config.toml
train_examples = 39062
n_mels = 80
targets = ["instrument"]
kernel_size = 3
widths = [192, 192, 192]
rnn_layers = 6
loss = "cross_entropy"
eps = 1e-08
gradient_noise = 0.3
max_steps = 8500
warmup_steps = 250
Rows from block 2 of a small sound classifier, named by matrix and row number. Each number is 50 + 12 x the weight over its row's rms, rounded and kept within 0 to 99. All counts start at 0. After the name is the row's rms in percent of the matrix's.
After each channel's rows are labels from the 100 clips, of 14976, where the channel reaches its highest value: "strongest on" is what is common among them. Only what is clearly more common there than usual is listed. The data: synthesized solo parts of chorales (CocoChorales). In brackets: how many of the 100.
# conv: width-3 conv, stride 2 (model.blocks.2.conv.weight, 192x192x3, each kernel summed), inputs 96-191

conv.89 098:59 44 42 49 52 28 49 32 41 29 49 56 72 54 40 30 42 67 62 47 45 41 56 47 44 41 35 49 35 50 48 58 49 45 50 47 57 53 62 71 47 50 62 52 46 52 36 43 50 72 49 50 66 58 48 41 48 53 64 45 39 48 73 52 65 71 54 60 26 87 65 34 62 45 37 49 64 40 63 56 54 38 43 41 69 57 49 59 57 31 57 83 31 33 41 55
strongest on: viola (73); note D#4 (53)

conv.11 115:36 38 34 52 47 50 49 39 31 55 46 54 43 56 24 45 22 52 27 38 47 41 53 53 37 43 47 50 37 23 53 29 33 40 65 42 51 53 49 43 56 57 42 39 22 52 31 46 35 32 32 48 43 40 18 45 39 47 33 53 54 39 49 59 52 27 30 64 52 43 31 55 35 46 45 41 50 42 32 17 47 61 35 32 43 31 51 63 67 37 40 41 38 44 43 50
strongest on: violin (36); trumpet (29)

conv.30 104:36 35 50 66 48 48 62 48 54 48 52 44 50 72 48 56 62 50 60 46 71 34 44 49 40 48 65 35 53 29 66 60 43 37 55 34 46 36 43 43 61 66 45 48 60 54 43 56 12 41 48 55 47 43 56 53 41 44 32 40 47 47 42 67 59 46 64 65 67 48 34 44 54 46 46 61 42 37 32 67 41 49 38 46 52 33 46 59 61 51 41 60 38 38 31 45
strongest on: violin (83); note D#5 (45); note F5 (29)

conv.48 100:90 47 46 36 51 31 46 57 52 52 97 33 46 38 46 34 45 58 58 32 54 56 40 37 48 60 71 60 59 34 57 46 65 68 51 38 64 35 40 49 37 39 44 80 50 96 42 26 48 52 42 49 39 57 50 59 54 43 34 39 31 41 55 63 50 47 55 38 41 75 42 49 52 32 51 63 53 49 52 45 47 46 69 53 41 54 59 29 45 41 50 52 47 48 43 61
strongest on: cello (100); note F#3 (53); note F3 (33); note G3 (32)

conv.157 096:58 33 38 43 60 69 41 52 43 33 68 54 34 54 43 35 44 48 42 31 56 87 47 35 49 59 62 47 33 47 50 46 66 49 47 49 62 43 43 27 50 44 40 65 31 70 28 42 34 42 35 58 40 47 38 59 62 79 43 49 48 40 52 46 57 30 49 38 33 51 45 48 55 21 56 50 60 41 29 38 36 59 56 57 52 48 53 55 46 44 46 58 53 74 70 55
strongest on: cello (48)

conv.152 094:54 42 63 52 46 46 49 63 80 46 59 37 44 45 84 57 81 44 34 56 78 51 37 29 41 61 69 22 43 34 44 64 51 43 32 48 37 40 46 46 54 28 37 59 59 53 37 62 45 52 42 57 32 38 82 51 53 50 46 31 43 60 48 46 48 37 60 34 57 37 45 49 47 37 44 56 41 43 55 80 47 17 46 45 44 63 49 43 36 51 60 42 32 46 48 34
strongest on: violin (100); note A4 (39); note C#5 (34); note F#5 (27)

conv.49 098:42 34 23 48 62 73 41 52 40 55 51 52 38 55 32 42 33 48 52 52 57 70 32 44 39 42 40 56 34 44 32 43 48 39 53 44 38 42 27 39 47 57 30 66 46 50 31 47 54 43 30 58 28 40 47 57 63 72 45 40 84 38 52 40 48 58 38 30 63 24 25 40 44 41 61 58 42 62 48 41 45 56 48 49 55 41 56 49 58 46 43 33 22 76 58 60
strongest on: double bass (84); note G#3 (39); note A3 (31)

conv.96 103:35 38 34 36 41 42 50 60 29 61 45 38 60 28 45 42 29 45 32 65 28 45 56 44 64 30 53 63 57 65 65 35 33 53 58 69 25 65 60 56 32 45 47 45 42 53 54 62 43 56 46 43 54 37 30 48 48 47 56 76 43 36 45 42 49 48 64 49 59 31 55 48 58 56 53 45 39 51 50 28 49 51 62 54 55 35 67 43 51 50 33 36 64 44 49 61
strongest on: horn (100); note B4 (84); note A4 (38); note A#4 (34)

conv.177 100:60 16 46 48 56 51 31 48 45 33 72 60 32 54 49 53 56 50 28 27 59 70 50 46 35 77 58 59 34 49 49 39 78 50 36 55 58 45 55 38 58 42 45 63 35 58 26 56 35 39 29 50 34 59 43 54 56 66 48 51 45 42 60 44 68 28 40 33 39 51 42 49 40 23 52 39 61 40 26 48 34 50 46 39 53 61 46 56 37 36 51 68 60 68 71 34
strongest on: cello (56)

conv.19 099:40 58 51 36 74 54 54 47 53 43 31 48 61 46 56 61 46 71 49 48 40 37 50 50 41 49 49 37 51 45 45 44 35 50 40 44 39 44 48 64 44 46 49 47 43 42 55 47 64 59 66 55 61 83 47 53 55 35 43 34 61 79 58 49 59 75 32 63 20 40 38 49 31 63 46 62 50 71 59 40 65 50 48 31 45 36 50 48 47 48 65 71 37 46 39 40
strongest on: bassoon (100); note D#3 (43); note F3 (31); note D3 (30)

conv.143 103:57 56 56 50 37 51 55 59 62 60 50 47 49 52 65 64 59 58 42 44 58 57 47 48 57 71 63 42 45 46 38 39 65 64 58 63 48 69 70 56 61 43 68 39 48 48 43 99 64 50 52 66 59 46 55 59 60 75 41 67 53 64 62 51 65 50 39 38 64 45 45 65 49 44 52 48 41 41 52 42 52 45 58 60 56 61 60 52 52 55 60 53 54 52 63 63
strongest on: note C#5 (50); horn (43); violin (38)

conv.94 095:56 58 48 45 34 59 60 73 34 51 62 43 60 53 38 41 31 41 45 59 61 67 48 52 70 38 47 53 60 64 50 42 58 55 72 68 43 64 67 59 56 62 72 60 60 52 55 67 52 57 56 49 63 47 54 45 49 77 53 61 71 42 65 36 57 49 62 48 64 50 54 57 67 51 56 48 48 67 59 47 63 71 65 62 61 52 64 53 63 57 37 54 62 67 76 87
strongest on: horn (100); note B4 (79); note A4 (33); note C5 (30)

conv.130 092:32 31 42 45 66 71 47 51 50 53 47 45 41 56 53 46 36 49 47 74 55 67 34 40 36 39 46 36 41 53 53 55 55 30 43 48 27 44 36 45 61 46 33 60 36 47 40 59 54 55 57 47 38 44 52 70 77 66 52 50 86 50 40 61 37 58 46 33 52 25 46 72 54 62 73 57 35 49 56 44 53 45 41 62 48 52 61 51 48 48 52 41 54 79 76 48
strongest on: double bass (100); note G#3 (41); note A#3 (35)

conv.8 097:44 41 48 61 66 54 36 28 62 40 48 52 38 46 49 54 53 37 43 60 36 60 56 52 33 43 43 60 53 47 64 48 47 42 33 36 32 41 38 39 42 43 42 45 50 39 40 32 67 52 61 36 39 51 48 94 79 49 56 44 49 49 50 71 37 64 44 48 24 23 61 63 70 60 82 63 45 46 44 55 61 27 50 67 39 53 40 44 43 56 59 39 50 54 60 37
strongest on: double bass (100); note A#3 (33); note G#3 (30)

conv.170 107:40 50 56 64 61 56 57 32 54 30 42 49 56 91 45 65 60 58 47 59 68 52 48 50 51 53 41 37 50 38 49 57 61 36 51 41 60 30 45 58 86 66 45 45 53 37 54 45 44 51 46 39 50 54 48 38 43 50 39 28 69 63 52 56 52 44 37 52 50 53 46 47 29 52 46 46 53 49 56 58 53 72 25 42 52 41 20 73 57 62 37 46 41 55 47 48
strongest on: violin (100); note F5 (35); note A4 (26)

conv.173 100:48 60 58 58 51 50 77 48 58 61 70 53 58 66 51 51 55 51 69 33 53 45 47 61 43 43 46 58 51 37 62 64 46 49 72 34 54 41 46 72 50 75 57 63 71 71 51 52 38 58 50 59 43 52 69 52 43 51 53 44 43 52 53 72 54 74 63 70 55 69 54 58 74 43 56 66 55 52 59 63 53 55 67 50 50 47 64 57 76 44 57 66 41 38 47 54
strongest on: viola (66); note C#4 (28)

conv.124 102:25 40 48 67 44 54 61 49 46 68 47 52 39 67 41 59 57 50 60 53 62 31 49 60 43 54 57 60 51 28 46 57 36 34 62 39 53 52 54 42 61 69 49 39 54 41 43 53 23 25 37 56 47 42 50 44 42 44 33 47 59 51 40 48 63 49 53 62 85 41 22 42 36 44 57 64 54 35 32 56 52 49 49 33 55 31 54 64 70 52 44 55 37 32 36 44
strongest on: violin (47); oboe (42)

conv.13 097:46 42 45 57 39 36 89 60 54 49 53 46 54 70 49 65 46 44 41 59 52 56 67 70 71 54 49 55 64 37 36 56 63 51 76 34 44 42 41 66 67 76 42 62 54 51 41 55 52 69 35 40 40 44 60 36 55 48 33 38 45 35 62 68 60 31 54 58 70 56 59 48 51 29 46 42 40 53 60 62 74 45 58 34 46 50 27 60 74 70 35 50 34 49 59 56
strongest on: viola (50); violin (45); note A4 (38); note D#5 (25)