Weights of a small sound classifier.
Model: arch crnn, depths [1, 1, 1].
Training: nadamw at rate 0.0027, 8500 steps, batches of 128, held-out accuracy 100%.
Data: trained on synthesized solo parts of chorales (CocoChorales), 39062 training examples.
Rows from block 2 of a small sound classifier, named by matrix and row number. Each number is 128 + 32 x the weight over its row's rms, rounded and kept within 0 to 255. All counts start at 0. Numbers have three digits each. After the name is the row's rms in percent of the matrix's.
After each channel's rows are labels from the 100 clips, of 14976, where the channel reaches its highest value: "strongest on" is what is common among them. Only what is clearly more common there than usual is listed. The data: synthesized solo parts of chorales (CocoChorales). In brackets: how many of the 100.
# conv: width-3 conv, stride 2 (model.blocks.2.conv.weight, 192x192x3, each kernel summed), inputs 0-95

conv.42 107:100141152124146170129174158076125074156143136124180135143106079128108088133123119077081051172105129089137136131119088134124137177110123121062079148060108154105134088108124135081100134090145087143141105078141149065123091095101123129161150075092116079122189160103091095115134105119103143125
strongest on: horn (99); note A#4 (56); note F4 (38); note G#4 (26)

conv.57 109:099128104105082073110136137098098099128096123150114123076141138127131136139097118066158096050092092112100124117130146130126108079117120116141123150155136118096093087157115124101119116136056101111081123119092125124190145140102099155105115090088072146121121150130152143106129050122145136154
strongest on: horn (46)

conv.23 100:086184143106137159178180163120162141139172138126159175108111138149133079200160073130115107172068063100156157075151095170128164186100173121109079089113097132137151105090111153127130141160205097095127154111203129145082135079111145144129158102113139130180176140114089146121131114147122149083
strongest on: horn (99); note A#4 (64); note A4 (31)

conv.148 110:093145047093067099131114107160124152126104086128115129122130139149112112119071119114154152030129092114120137134148191111167099111130131113160123182115103142145104128184106110135112122135046122125112123127112145123171142120080110125098100099117085108110065141151150172108138098132093133176
strongest on: trombone (42); horn (36)

conv.176 098:108070126106132117138085141134161152110155089105160101125162094092171146136146169148114118100179129115112066169113086108048187146118100103148150146117126127146148127094175107123125107148169136167183123169150073141140138178092103208097145157128147198121083161073125070094102129082087113115
strongest on: clarinet (78); note F#4 (31); note F4 (31)

conv.90 101:129128105067107058127158123141119111119072116128121125125183193103128154124120102098208175072118139149144142133105135107115089095094096162086152124192099099071124124102081106187148086145075123132115082105097114219150129151119138091128126117114098158141099111117183190182140113132148090095
strongest on: violin (100); note D#5 (31)

conv.56 107:150109160178150156172123168103122111114134162097117131098146088058183149152157144146078123087124128114078033133121118135106127084093085112134101121101204162141151139122146135121133125094108140138148114154156099088134125147160149161148117116134134168161145086088115041104099149133134082136
strongest on: clarinet (100); note E5 (33); note F5 (33); note F#5 (31)

conv.189 104:041189151167110123099138060097184111063092110148129129148142125138106104076157091077169105128140139133099127111134112164120149172094128149074146124142119137140159128101145141109146134114099115095118095107058142106118163146090107090124098092088143102077158137118143170159153146147135179129
strongest on: flute (56)

conv.8 097:099109065136148141124133114158118173133124126132126094141080134125092123150094160188118129128174168129164112169114170100167125091184113075112149105107093087101116128100162099126041126151127177142116100130146109154098070161137137073121132221148100096117086064085130125096126107111085107103
strongest on: double bass (100); note A#3 (33); note G#3 (30)

conv.65 096:147155197149142177166130125124131151118138133190141138117146110156161170146155111137148115165165129105129135124136131206139126152103134210149158134141150177129107155172172163131164150172181158135128121175146160186116116147161127142134138127149175167126177156104160150146207155201208148133
strongest on: horn (66); note B4 (64); note A4 (32)

conv.139 101:095196133178113118106128080107175108125092089135101135102142148129096087084113115113153099122121104130105156097156121149121125181101148149093115123147141142188144113141115143095127158115086096126090099117075142096130141157079124085126059104083126079110152132144124196137141098155123225134
strongest on: flute (49); horn (34); note A#4 (28)

conv.117 099:090101133094102063135126133149143138155146146131175129148143178113137145152139178167158136097120156195072153150134107112105190125146143112169138196150148190161101213150109148131147160149120181170160173123132138106173180135147120202163136140147170135126142201200163158120148173104092120206
strongest on: tuba (80); note E3 (29); note D#3 (27); note G#3 (26)

conv.52 100:155132161171082167135110190106136123187204232146144165100102157134103117134131170098156092130135056079127160148125105111118175097178144139128143087190140125135128129109169187120117161144126150129134173137114133128097197128230127166098105099121156122132114118125111137120158148086147121112
strongest on: tuba (100); note G#3 (34); note G3 (31); note E3 (27)

conv.167 100:102146135147160154157117128110250118092131131101195127129176109104185128140204096109128121109132078113142138099150106111116241186110129122141138152124127106134204122100170145122161116105110084086214113133132090098129167162145122159100139088159131181119123163102121110121121130114118168125
strongest on: viola (67); note F4 (27); note F#4 (25)

conv.11 115:044153072150083076112119092110119127106091063102112120091146108111132132097084118049134116043110111145095123115114155118115115124093085115158119155130148136139100118148127100061122120122068099099110105137078095103188146143091108128127103097143072134121087145133147142102100094133124132150
strongest on: violin (36); trumpet (29)

conv.49 098:082150094116091097127130117171140177149110083058127117163155134110158110112138131128132139095190097091163110172122079135107123169106122104132167144120103092121141111078165111141119066155084117132113071141107070157121119158117141119126109141111102194115082142039084121117090097122097139076
strongest on: double bass (84); note G#3 (39); note A3 (31)

conv.128 088:124117194159143179137177089117150116102140094231155160127167141180155150121156114103132096161123116116075143132172190204191151146142149170136165169114167167119119117180113137115157157125144131147130106153133195136199132145075103095174089124140156127063177118130162167114158116159158145171
strongest on: horn (100); note B4 (96); note A4 (41); note C#5 (28)

conv.124 102:151181108130073043111147100138120163122099084110079141082127206112093119140077114105163129076109077127152153105139119133094083122129162146109124098159112122178125074113118098138124132169070116126068115132087109189126150163098147081138074130055120111123104089090129189175129070137142160087
strongest on: violin (47); oboe (42)

conv.106 100:108135086075105088116148120107137095100092110091180102117209119134176165107145085073141098066121139138102104123104172142129125075095053136133140176136093093072105073125084096124171124057064064074144111068096088117193126132130145143121156084159102196132084161123150123116122092147111067102
strongest on: clarinet (84); note D4 (39); note D#4 (32); note F4 (27)

conv.10 100:168137176167128151164106185087139106143127172118132135093167072083253166151172121123088107095106122100097054133109155143125113080065100132125097105137184140126127100144127127132158131090101137131139099154165115089139122144198163160129150115159109215165145100089131058108112137129177070137
strongest on: clarinet (100); note F5 (32); note D5 (29); note E5 (26)

conv.130 092:132130109078118112146108126156147198161136083085136109184147120145144152117142164124134145143208134103210073179118147101160130127165101130093200111152099072108114118091208092111141103148156149164122089156147108173123112155141141076115107150134086158122107115062135146112084135121124105057
strongest on: double bass (100); note G#3 (41); note A#3 (35)