From a checkpoint of a small sound classifier: activation mish, 39062 training examples.
Rows from block 5, named by matrix and row number. Each number is 128 + 32 x the weight over its row's rms, rounded and kept within 0 to 255. All counts start at 0. Numbers have three digits each. After the name is the row's rms in percent of the matrix's.
# weight_hh_l0: LSTM recurrent weights (gates i, f, g, o stacked) (model.rnn.2.rnn.weight_hh_l0, 1024x256), inputs 86-171
weight_hh_l0.769 098:198131157121133085119106103105093152101098129107082083158106064211116131133126147155172155153131189108119143131145100125162148136087092135122160187119093113107121085105101100117137097129140159106160152110102202134151144104155142116188214176158149162177094126
weight_hh_l0.770 097:124128153142073101166069107179161160103114151073139144098085117100176187097136099123095156102051130113187133162134143110132127125090164095172132150186152067135102095129193119108108143166136125091140103150133192129219154137189170169083194124191122122124183101
weight_hh_l0.771 104:164116122129117091144076193123071097119118138132121131121100137154136132132112068118129097142099123126109125104092138162152116114113096153144144100150084145131134113139113128130082130136122163067134139170153112150107120122106115191130137119181185107144192126
weight_hh_l0.772 095:146131087082167141118193124123129125139143076135079088178109111108127104135124123132173090139111138105118123161093154105111113101100129142113138136097141157117175111124121159160098166175124157149146077122140096101061137175074108168114132151117120141099098090
weight_hh_l0.773 095:106102126086103108142164161055131148129176150079118179138143167148064102080127153146168111103075070109167105121145136123103142154202097139200065152105099093052142144136194137078131102141170126139106079096121125143125113183129113085134148128117115138062152142
weight_hh_l0.774 102:120109162176101084180147154142110061110109114085190172160115123161100181119072143101091177141139168079129127141097135147163098132152133124105119143150127036157111170102115134123166117156127149125097094131139075100141120093134108135149108129130143126078177129
weight_hh_l0.775 103:163148110160139111113099164124181141127159153143120139130131163123196117152103167156133102114149149115102133126127082193122139108108169096197120076083180088086140094199116103158138117083128105129131132128118128148149128130197098137140131085100127138121165085
weight_hh_l0.776 097:110122098141092128162139114104078114176070082069088126063114166091171138149109164077117150078104142122181141147149121134171099109105093071179121095130171106126081123146080183050154133115128118159128133122128141116096089136114163167110167116098105096144153130
weight_hh_l0.777 100:127090133167114133099178145103142166148077167137090109134139085038139126172135152078153113108120187098163157136106177114159113126151112099099132129126111027107184115112117105101123138146151189156072154090129154127139137135087129114135052135048099147100114178
weight_hh_l0.778 095:112150140147104124159089073124114141103081076097126111121174077102134075165097142140123090104118112123101062071078167123104169078148134141166091091111116143154139134184157134071149154119101101103173164113177120126152134133116143128141076144160148095126135130
weight_hh_l0.779 109:164121118163122103088133102137104122126147082118123146089117126168111069164150106158125096152113137162143093115108114152139177194157168136079084150125142179130104146158178133142152115110141101120099123140223104174100114112098170092119105129142098157099167167
weight_hh_l0.780 102:159140157097137150130073143148119122142085045140154109182190140096172134129109138038163174081156143159088129123130147172106186170120121202113167163134114118144105142111109117132113130077137110114165122129126156079103131145204159091147047138178092146129103153
weight_hh_l0.781 104:084192092090115150092087110133140149098064112100082128135132149106084078127120109125114178155140117154094130133136189169133074078074093083134088131103107143118167133106153131146092104098146105133158104102161149094152136128103141142114122128185058124151127136
weight_hh_l0.782 105:139102105167125136153180160132141166180176060121094101135176167078125178135100134155108113162086130135113146152099092144117152150107097082129160098123154143122095148108151139142155100136175126091066117132113098093168113191155175152116143144097199112128137153
weight_hh_l0.783 103:146089083094121112109069082118129163115131108159159155133124190168144131149068124080128105091115148151101095130174133132140121114128108106162091118139115106115112113113106119131071105121119145123170130144146158107103148137175241155135072066146156099148114084
weight_hh_l0.784 097:091147105064148123104087145178202133167127121106124083116164087159143215124134098158185132077137185034119202148165116160109145148164162127168167136152157147065128123081129126142158124149092109106091125133097115125176120124096124147101140106073110179164069112
weight_hh_l0.785 101:133137190152154082126151111111100091161115135061181084106130156169125135063054132120153119143122095168147140187085135140152160078098109099151062042165083070143150092154109069167127088123125148089139118123152155087117132145172119117142099146091156107190162149
weight_hh_l0.786 098:216104144121147119071157095112128090112149174096134188106142142143182146147129104131084169133109106139140097158152102147141128091139111121091134144153148072069098032139095154144153090094086147156110169132078035092100186186181110110126138101174137104134110108
weight_hh_l0.787 103:140172092128156104186128104076151138143104131080131117094123169140110207129137102121122104058114146105149116079139149179142086088156101110166132143127108111112154103142124203132103200106145072155131111142162152172117087104212137061177102138185082117118113108
weight_hh_l0.788 105:147172138102124099095153106107176098078151148110133155106151124189122124158125130098133159145102120136082108062182137104058078134099112152170061157117177093152117145120167077126125084125123140110173103141059041108134127158118137140123143127104063119126112146
weight_hh_l0.789 104:117091181142181134127138109119112144128087164163143115150104106162096119096127084177190105088161100156098139079136109165093099108092191068134184083111077157096167145157149113131082140130138142087115110080138100092106115127177163101101083148149117164137163108
weight_hh_l0.790 103:135135114114113138052165106077095114118135117179132151152172162142164123128124159186096113126169131135099094177139140108112161083165157053141139214158152082133140134139146183164144114143139111137110081106110109173135138142176125149098075166170172146093099129
weight_hh_l0.791 098:101110149105077140109095107100181119116105116146121180123143126109092133083157091158203128089180159156070062088093125128142087149147059098197131140124060175089112157154166143129145181182069105091175124146130137116117188114128109058195142110103121168150096149
weight_hh_l0.792 094:093121142098125165153184135114107038121178182090204169130095138092116126139161160145133090095113121104061133104147100114186079141172128153088097123138127097146140138168114138163174118120157144139126104125143089116208125175184125149122119152203081127140175148
weight_hh_l0.793 101:157092140135116102159166130083135058098150130125100098102146144127108087100134121105147173107105108144124111138164132099143088105080126153175204105132113146101064140139153173152130128119129152111109116155145150165145098101153151146139152100114131136152174132
weight_hh_l0.794 098:178150159133185159199184140142084133162092150112172141136156124058151103112159137038101105140128097156151104145099134116151186099180085059154101098143103207079120106134146136102129111152136196057098110128155127087147153193159095162148077156164106088113099135
weight_hh_l0.795 103:098184147068168129172149183149141128141151175153198141098097162187109106130059103114122093152124146112061107106131136184147178087091131103138161109180142125139149135140115134078105168103151140135053073139147146060130176095128082201095086098164114183104121127
weight_hh_l0.796 099:125114138127078176114102160142138137175100180113143114130111176132156132207120147134087116064132082186186096123170102160100146100148141139174116197104130040093121147059086104141176118091136116102110138106164088146125152154110093155133128144165146153089108115
weight_hh_l0.797 103:176127101148161162046146168177159100141134170148163134111126118179161137140125129132180105063162119136117103181094173161079238101159138159126140153073083118162132126073161129152120101108166136151150107094116116102040103165112145070155080123136131075107121078
weight_hh_l0.798 099:078123046152167112064164082062140083128095143055107156175166125139065175128100195186184130112100110105121137126097181177151115101144162158126128192155144158206119149143147095118124199071130142162068153153199139142092198120170077136136112128121142132060110118
weight_hh_l0.799 099:125173196170125156137115159123164196094127156131133162098140126140144132095127124112184147115159111120096121088164113154113100174092131154129138159117120135132151075125133124086104112186141140163098093127092159154151118121167094058115202142107105089133089089
weight_hh_l0.800 100:108095174054090126151222130186145082175146083118140140095071164151097166147169152138114168092102125126099178150140147176151141152134133086056158154097165098125139152126159137156161132088156148134111082152094184089137122121157062160097143133145155109142043069
weight_hh_l0.801 108:168125141119113093127113160051159133127085144117174105124149115048125191174122151071104091178117167141111116123084085124119120156127117190139174173095106126098148109144115132136120088208164121155122084117129124076159122095138146116118109181123138156071102134