{"train_examples": 39062, "win_length": 512, "rnn_residual": true, "loss": "cross_entropy", "grad_clip": 1.0, "lr_schedule": "linear"}
Rows from block 5, named by matrix and row number. Each number is 200 + 30 x the weight over its row's rms, rounded and kept within 0 to 999. All counts start at 0. After the name is the row's rms in percent of the matrix's.
# weight_hh_l0: LSTM recurrent weights (gates i, f, g, o stacked) (model.rnn.2.rnn.weight_hh_l0, 1024x256), inputs 0-85
weight_hh_l0.338,094,231,232,192,187,260,184,222,213,200,198,165,148,160,150,167,166,237,176,185,152,198,125,233,143,216,202,173,138,192,188,230,179,262,244,200,174,203,213,216,246,211,219,194,257,158,243,184,209,183,223,197,219,205,186,187,225,224,175,217,222,191,217,206,237,176,219,201,213,181,192,217,190,167,164,202,214,200,190,161,209,184,252,214,209,142,214
weight_hh_l0.339,103,190,157,193,172,150,232,178,226,232,243,196,183,205,145,159,141,216,132,184,235,205,252,195,218,195,181,180,211,203,181,176,146,257,137,150,219,148,220,197,159,199,222,179,218,158,253,169,205,168,169,176,254,209,165,134,234,174,197,173,207,181,182,208,224,197,212,215,152,212,198,145,256,220,225,202,218,191,247,265,198,232,222,181,188,197,185
weight_hh_l0.340,095,218,209,193,214,163,232,230,171,184,198,166,224,175,185,188,225,174,190,171,237,184,187,230,132,201,187,220,248,196,202,216,205,148,208,151,218,188,198,177,170,168,204,189,249,237,198,159,159,166,192,210,222,171,201,216,163,254,236,124,204,189,137,190,190,211,230,191,200,195,197,212,159,187,176,208,156,152,147,222,238,198,193,174,166,216,188
weight_hh_l0.341,107,196,174,190,216,190,228,194,185,214,176,205,242,235,179,190,212,189,262,203,236,177,162,148,177,202,227,224,194,208,195,190,198,189,207,147,248,235,189,180,191,240,236,233,174,278,187,224,187,227,178,209,213,169,187,173,170,186,226,159,217,205,257,250,213,221,238,198,208,124,190,187,227,184,231,171,243,221,205,224,203,212,183,185,201,190,254
weight_hh_l0.342,096,193,184,207,214,209,161,188,221,177,232,181,253,197,200,223,209,145,212,142,215,221,123,156,185,200,161,243,214,139,153,189,172,215,184,149,213,220,175,174,193,190,202,201,182,202,199,182,223,233,156,238,193,185,141,192,204,227,227,239,245,207,189,193,171,216,217,149,222,220,158,231,175,181,165,249,191,176,193,186,160,241,160,193,211,166,177
weight_hh_l0.343,102,197,192,162,221,166,215,192,198,238,210,192,177,137,180,207,216,161,144,213,202,233,191,149,149,176,168,196,167,209,192,212,169,172,243,179,230,172,168,193,223,190,220,159,199,186,216,233,192,194,252,216,189,184,209,164,205,225,241,213,172,206,195,234,197,216,200,164,204,209,197,210,213,181,241,220,215,188,167,169,214,196,204,139,218,176,190
weight_hh_l0.344,100,240,155,184,184,188,218,141,194,244,146,235,171,125,231,138,196,161,254,256,209,222,195,230,196,242,170,153,187,246,172,143,166,222,168,202,212,186,193,208,201,212,210,254,224,183,200,172,234,240,148,217,178,224,218,180,175,234,240,253,208,173,160,229,175,256,217,219,224,168,187,219,201,203,227,232,262,218,251,163,194,168,195,220,197,211,160
weight_hh_l0.345,102,242,183,175,206,210,209,233,182,185,233,203,183,211,256,124,169,217,187,170,224,215,213,164,215,233,154,198,241,249,190,248,228,159,257,215,185,235,252,210,209,196,186,179,197,141,186,200,127,202,193,230,235,230,176,214,200,166,192,186,191,199,213,207,187,200,212,175,232,146,230,217,270,192,216,238,182,245,215,240,216,188,209,196,265,175,196
weight_hh_l0.346,104,174,160,171,197,126,204,201,151,188,200,237,187,183,243,228,156,213,184,209,212,200,170,212,206,206,147,205,249,153,199,234,215,191,216,152,184,234,231,211,225,213,174,217,211,161,181,171,199,229,206,196,246,187,182,172,204,187,247,203,201,198,180,184,206,257,235,185,220,188,200,173,202,186,172,192,169,200,215,182,262,245,199,197,171,194,193
weight_hh_l0.347,102,172,259,226,205,180,219,230,186,185,220,170,160,293,159,181,243,224,223,182,216,172,243,182,227,211,219,280,195,154,219,202,157,238,211,217,172,213,201,218,195,179,189,243,209,115,212,259,231,211,212,133,246,165,238,137,238,144,197,192,195,231,168,179,229,202,200,248,182,149,186,195,194,225,208,208,227,181,160,226,185,217,251,215,177,201,164
weight_hh_l0.348,102,209,224,194,165,203,198,167,200,276,209,192,183,185,213,184,186,182,211,187,177,206,212,142,261,221,241,222,211,230,205,254,202,194,165,183,204,194,157,248,176,211,211,151,259,134,203,200,190,187,150,220,213,218,167,179,170,197,247,218,189,175,271,185,185,163,224,188,159,156,222,233,188,239,171,210,188,226,186,216,210,239,178,205,208,183,191
weight_hh_l0.349,093,189,205,173,160,297,171,203,153,165,217,166,210,174,222,229,168,232,185,206,229,189,270,165,175,277,162,174,245,201,196,198,216,221,190,180,234,224,192,201,211,171,180,224,164,210,226,217,198,233,193,203,209,202,222,207,146,241,182,208,198,205,175,222,261,230,240,227,207,197,159,156,172,188,191,186,246,157,224,133,204,214,223,173,216,203,182
weight_hh_l0.350,090,191,187,244,177,204,215,235,234,195,197,184,188,215,180,184,206,212,231,170,190,167,216,200,214,181,230,268,182,202,223,200,199,141,181,224,192,198,220,314,198,203,224,201,188,206,192,230,180,202,189,174,213,242,169,215,198,186,170,213,290,229,156,247,189,161,229,205,174,223,157,132,199,219,154,207,174,180,182,198,165,197,184,192,203,183,246
weight_hh_l0.351,094,201,226,125,209,96,164,196,179,203,202,201,224,176,186,166,224,181,183,240,219,233,251,199,188,174,178,202,223,186,223,180,208,182,145,211,232,191,189,157,204,204,191,206,144,195,182,217,204,188,231,231,158,205,163,169,227,189,224,201,246,196,219,179,177,200,184,206,212,154,197,241,199,167,264,202,249,191,162,255,209,165,186,162,198,199,177
weight_hh_l0.352,099,209,250,212,188,184,172,191,201,181,204,177,136,173,201,186,242,203,256,191,213,238,227,226,184,218,164,169,186,197,254,192,241,178,175,247,184,157,183,178,194,224,201,186,201,223,212,253,187,176,204,152,206,225,204,164,222,210,201,184,242,218,226,217,244,200,165,212,173,189,188,184,187,221,209,203,182,192,194,157,190,144,190,164,170,193,165
weight_hh_l0.353,097,180,199,190,164,187,192,136,198,199,180,187,243,179,190,118,200,176,146,134,201,181,175,166,255,206,149,187,150,219,194,243,223,159,225,181,192,206,212,248,189,171,215,194,172,202,188,125,167,217,226,238,192,208,268,177,208,205,153,191,211,194,238,177,197,218,250,151,203,150,205,167,221,148,220,234,241,168,237,180,171,229,250,137,217,217,211
weight_hh_l0.354,112,166,225,220,165,206,250,276,166,226,150,216,162,219,255,233,151,173,204,230,216,182,207,223,277,195,207,166,203,201,188,208,180,194,228,172,167,214,170,227,229,185,222,186,227,182,220,214,209,140,155,197,214,167,194,180,213,211,206,185,217,162,170,250,209,188,199,240,183,190,190,147,232,234,165,243,163,228,205,169,258,235,160,178,179,148,217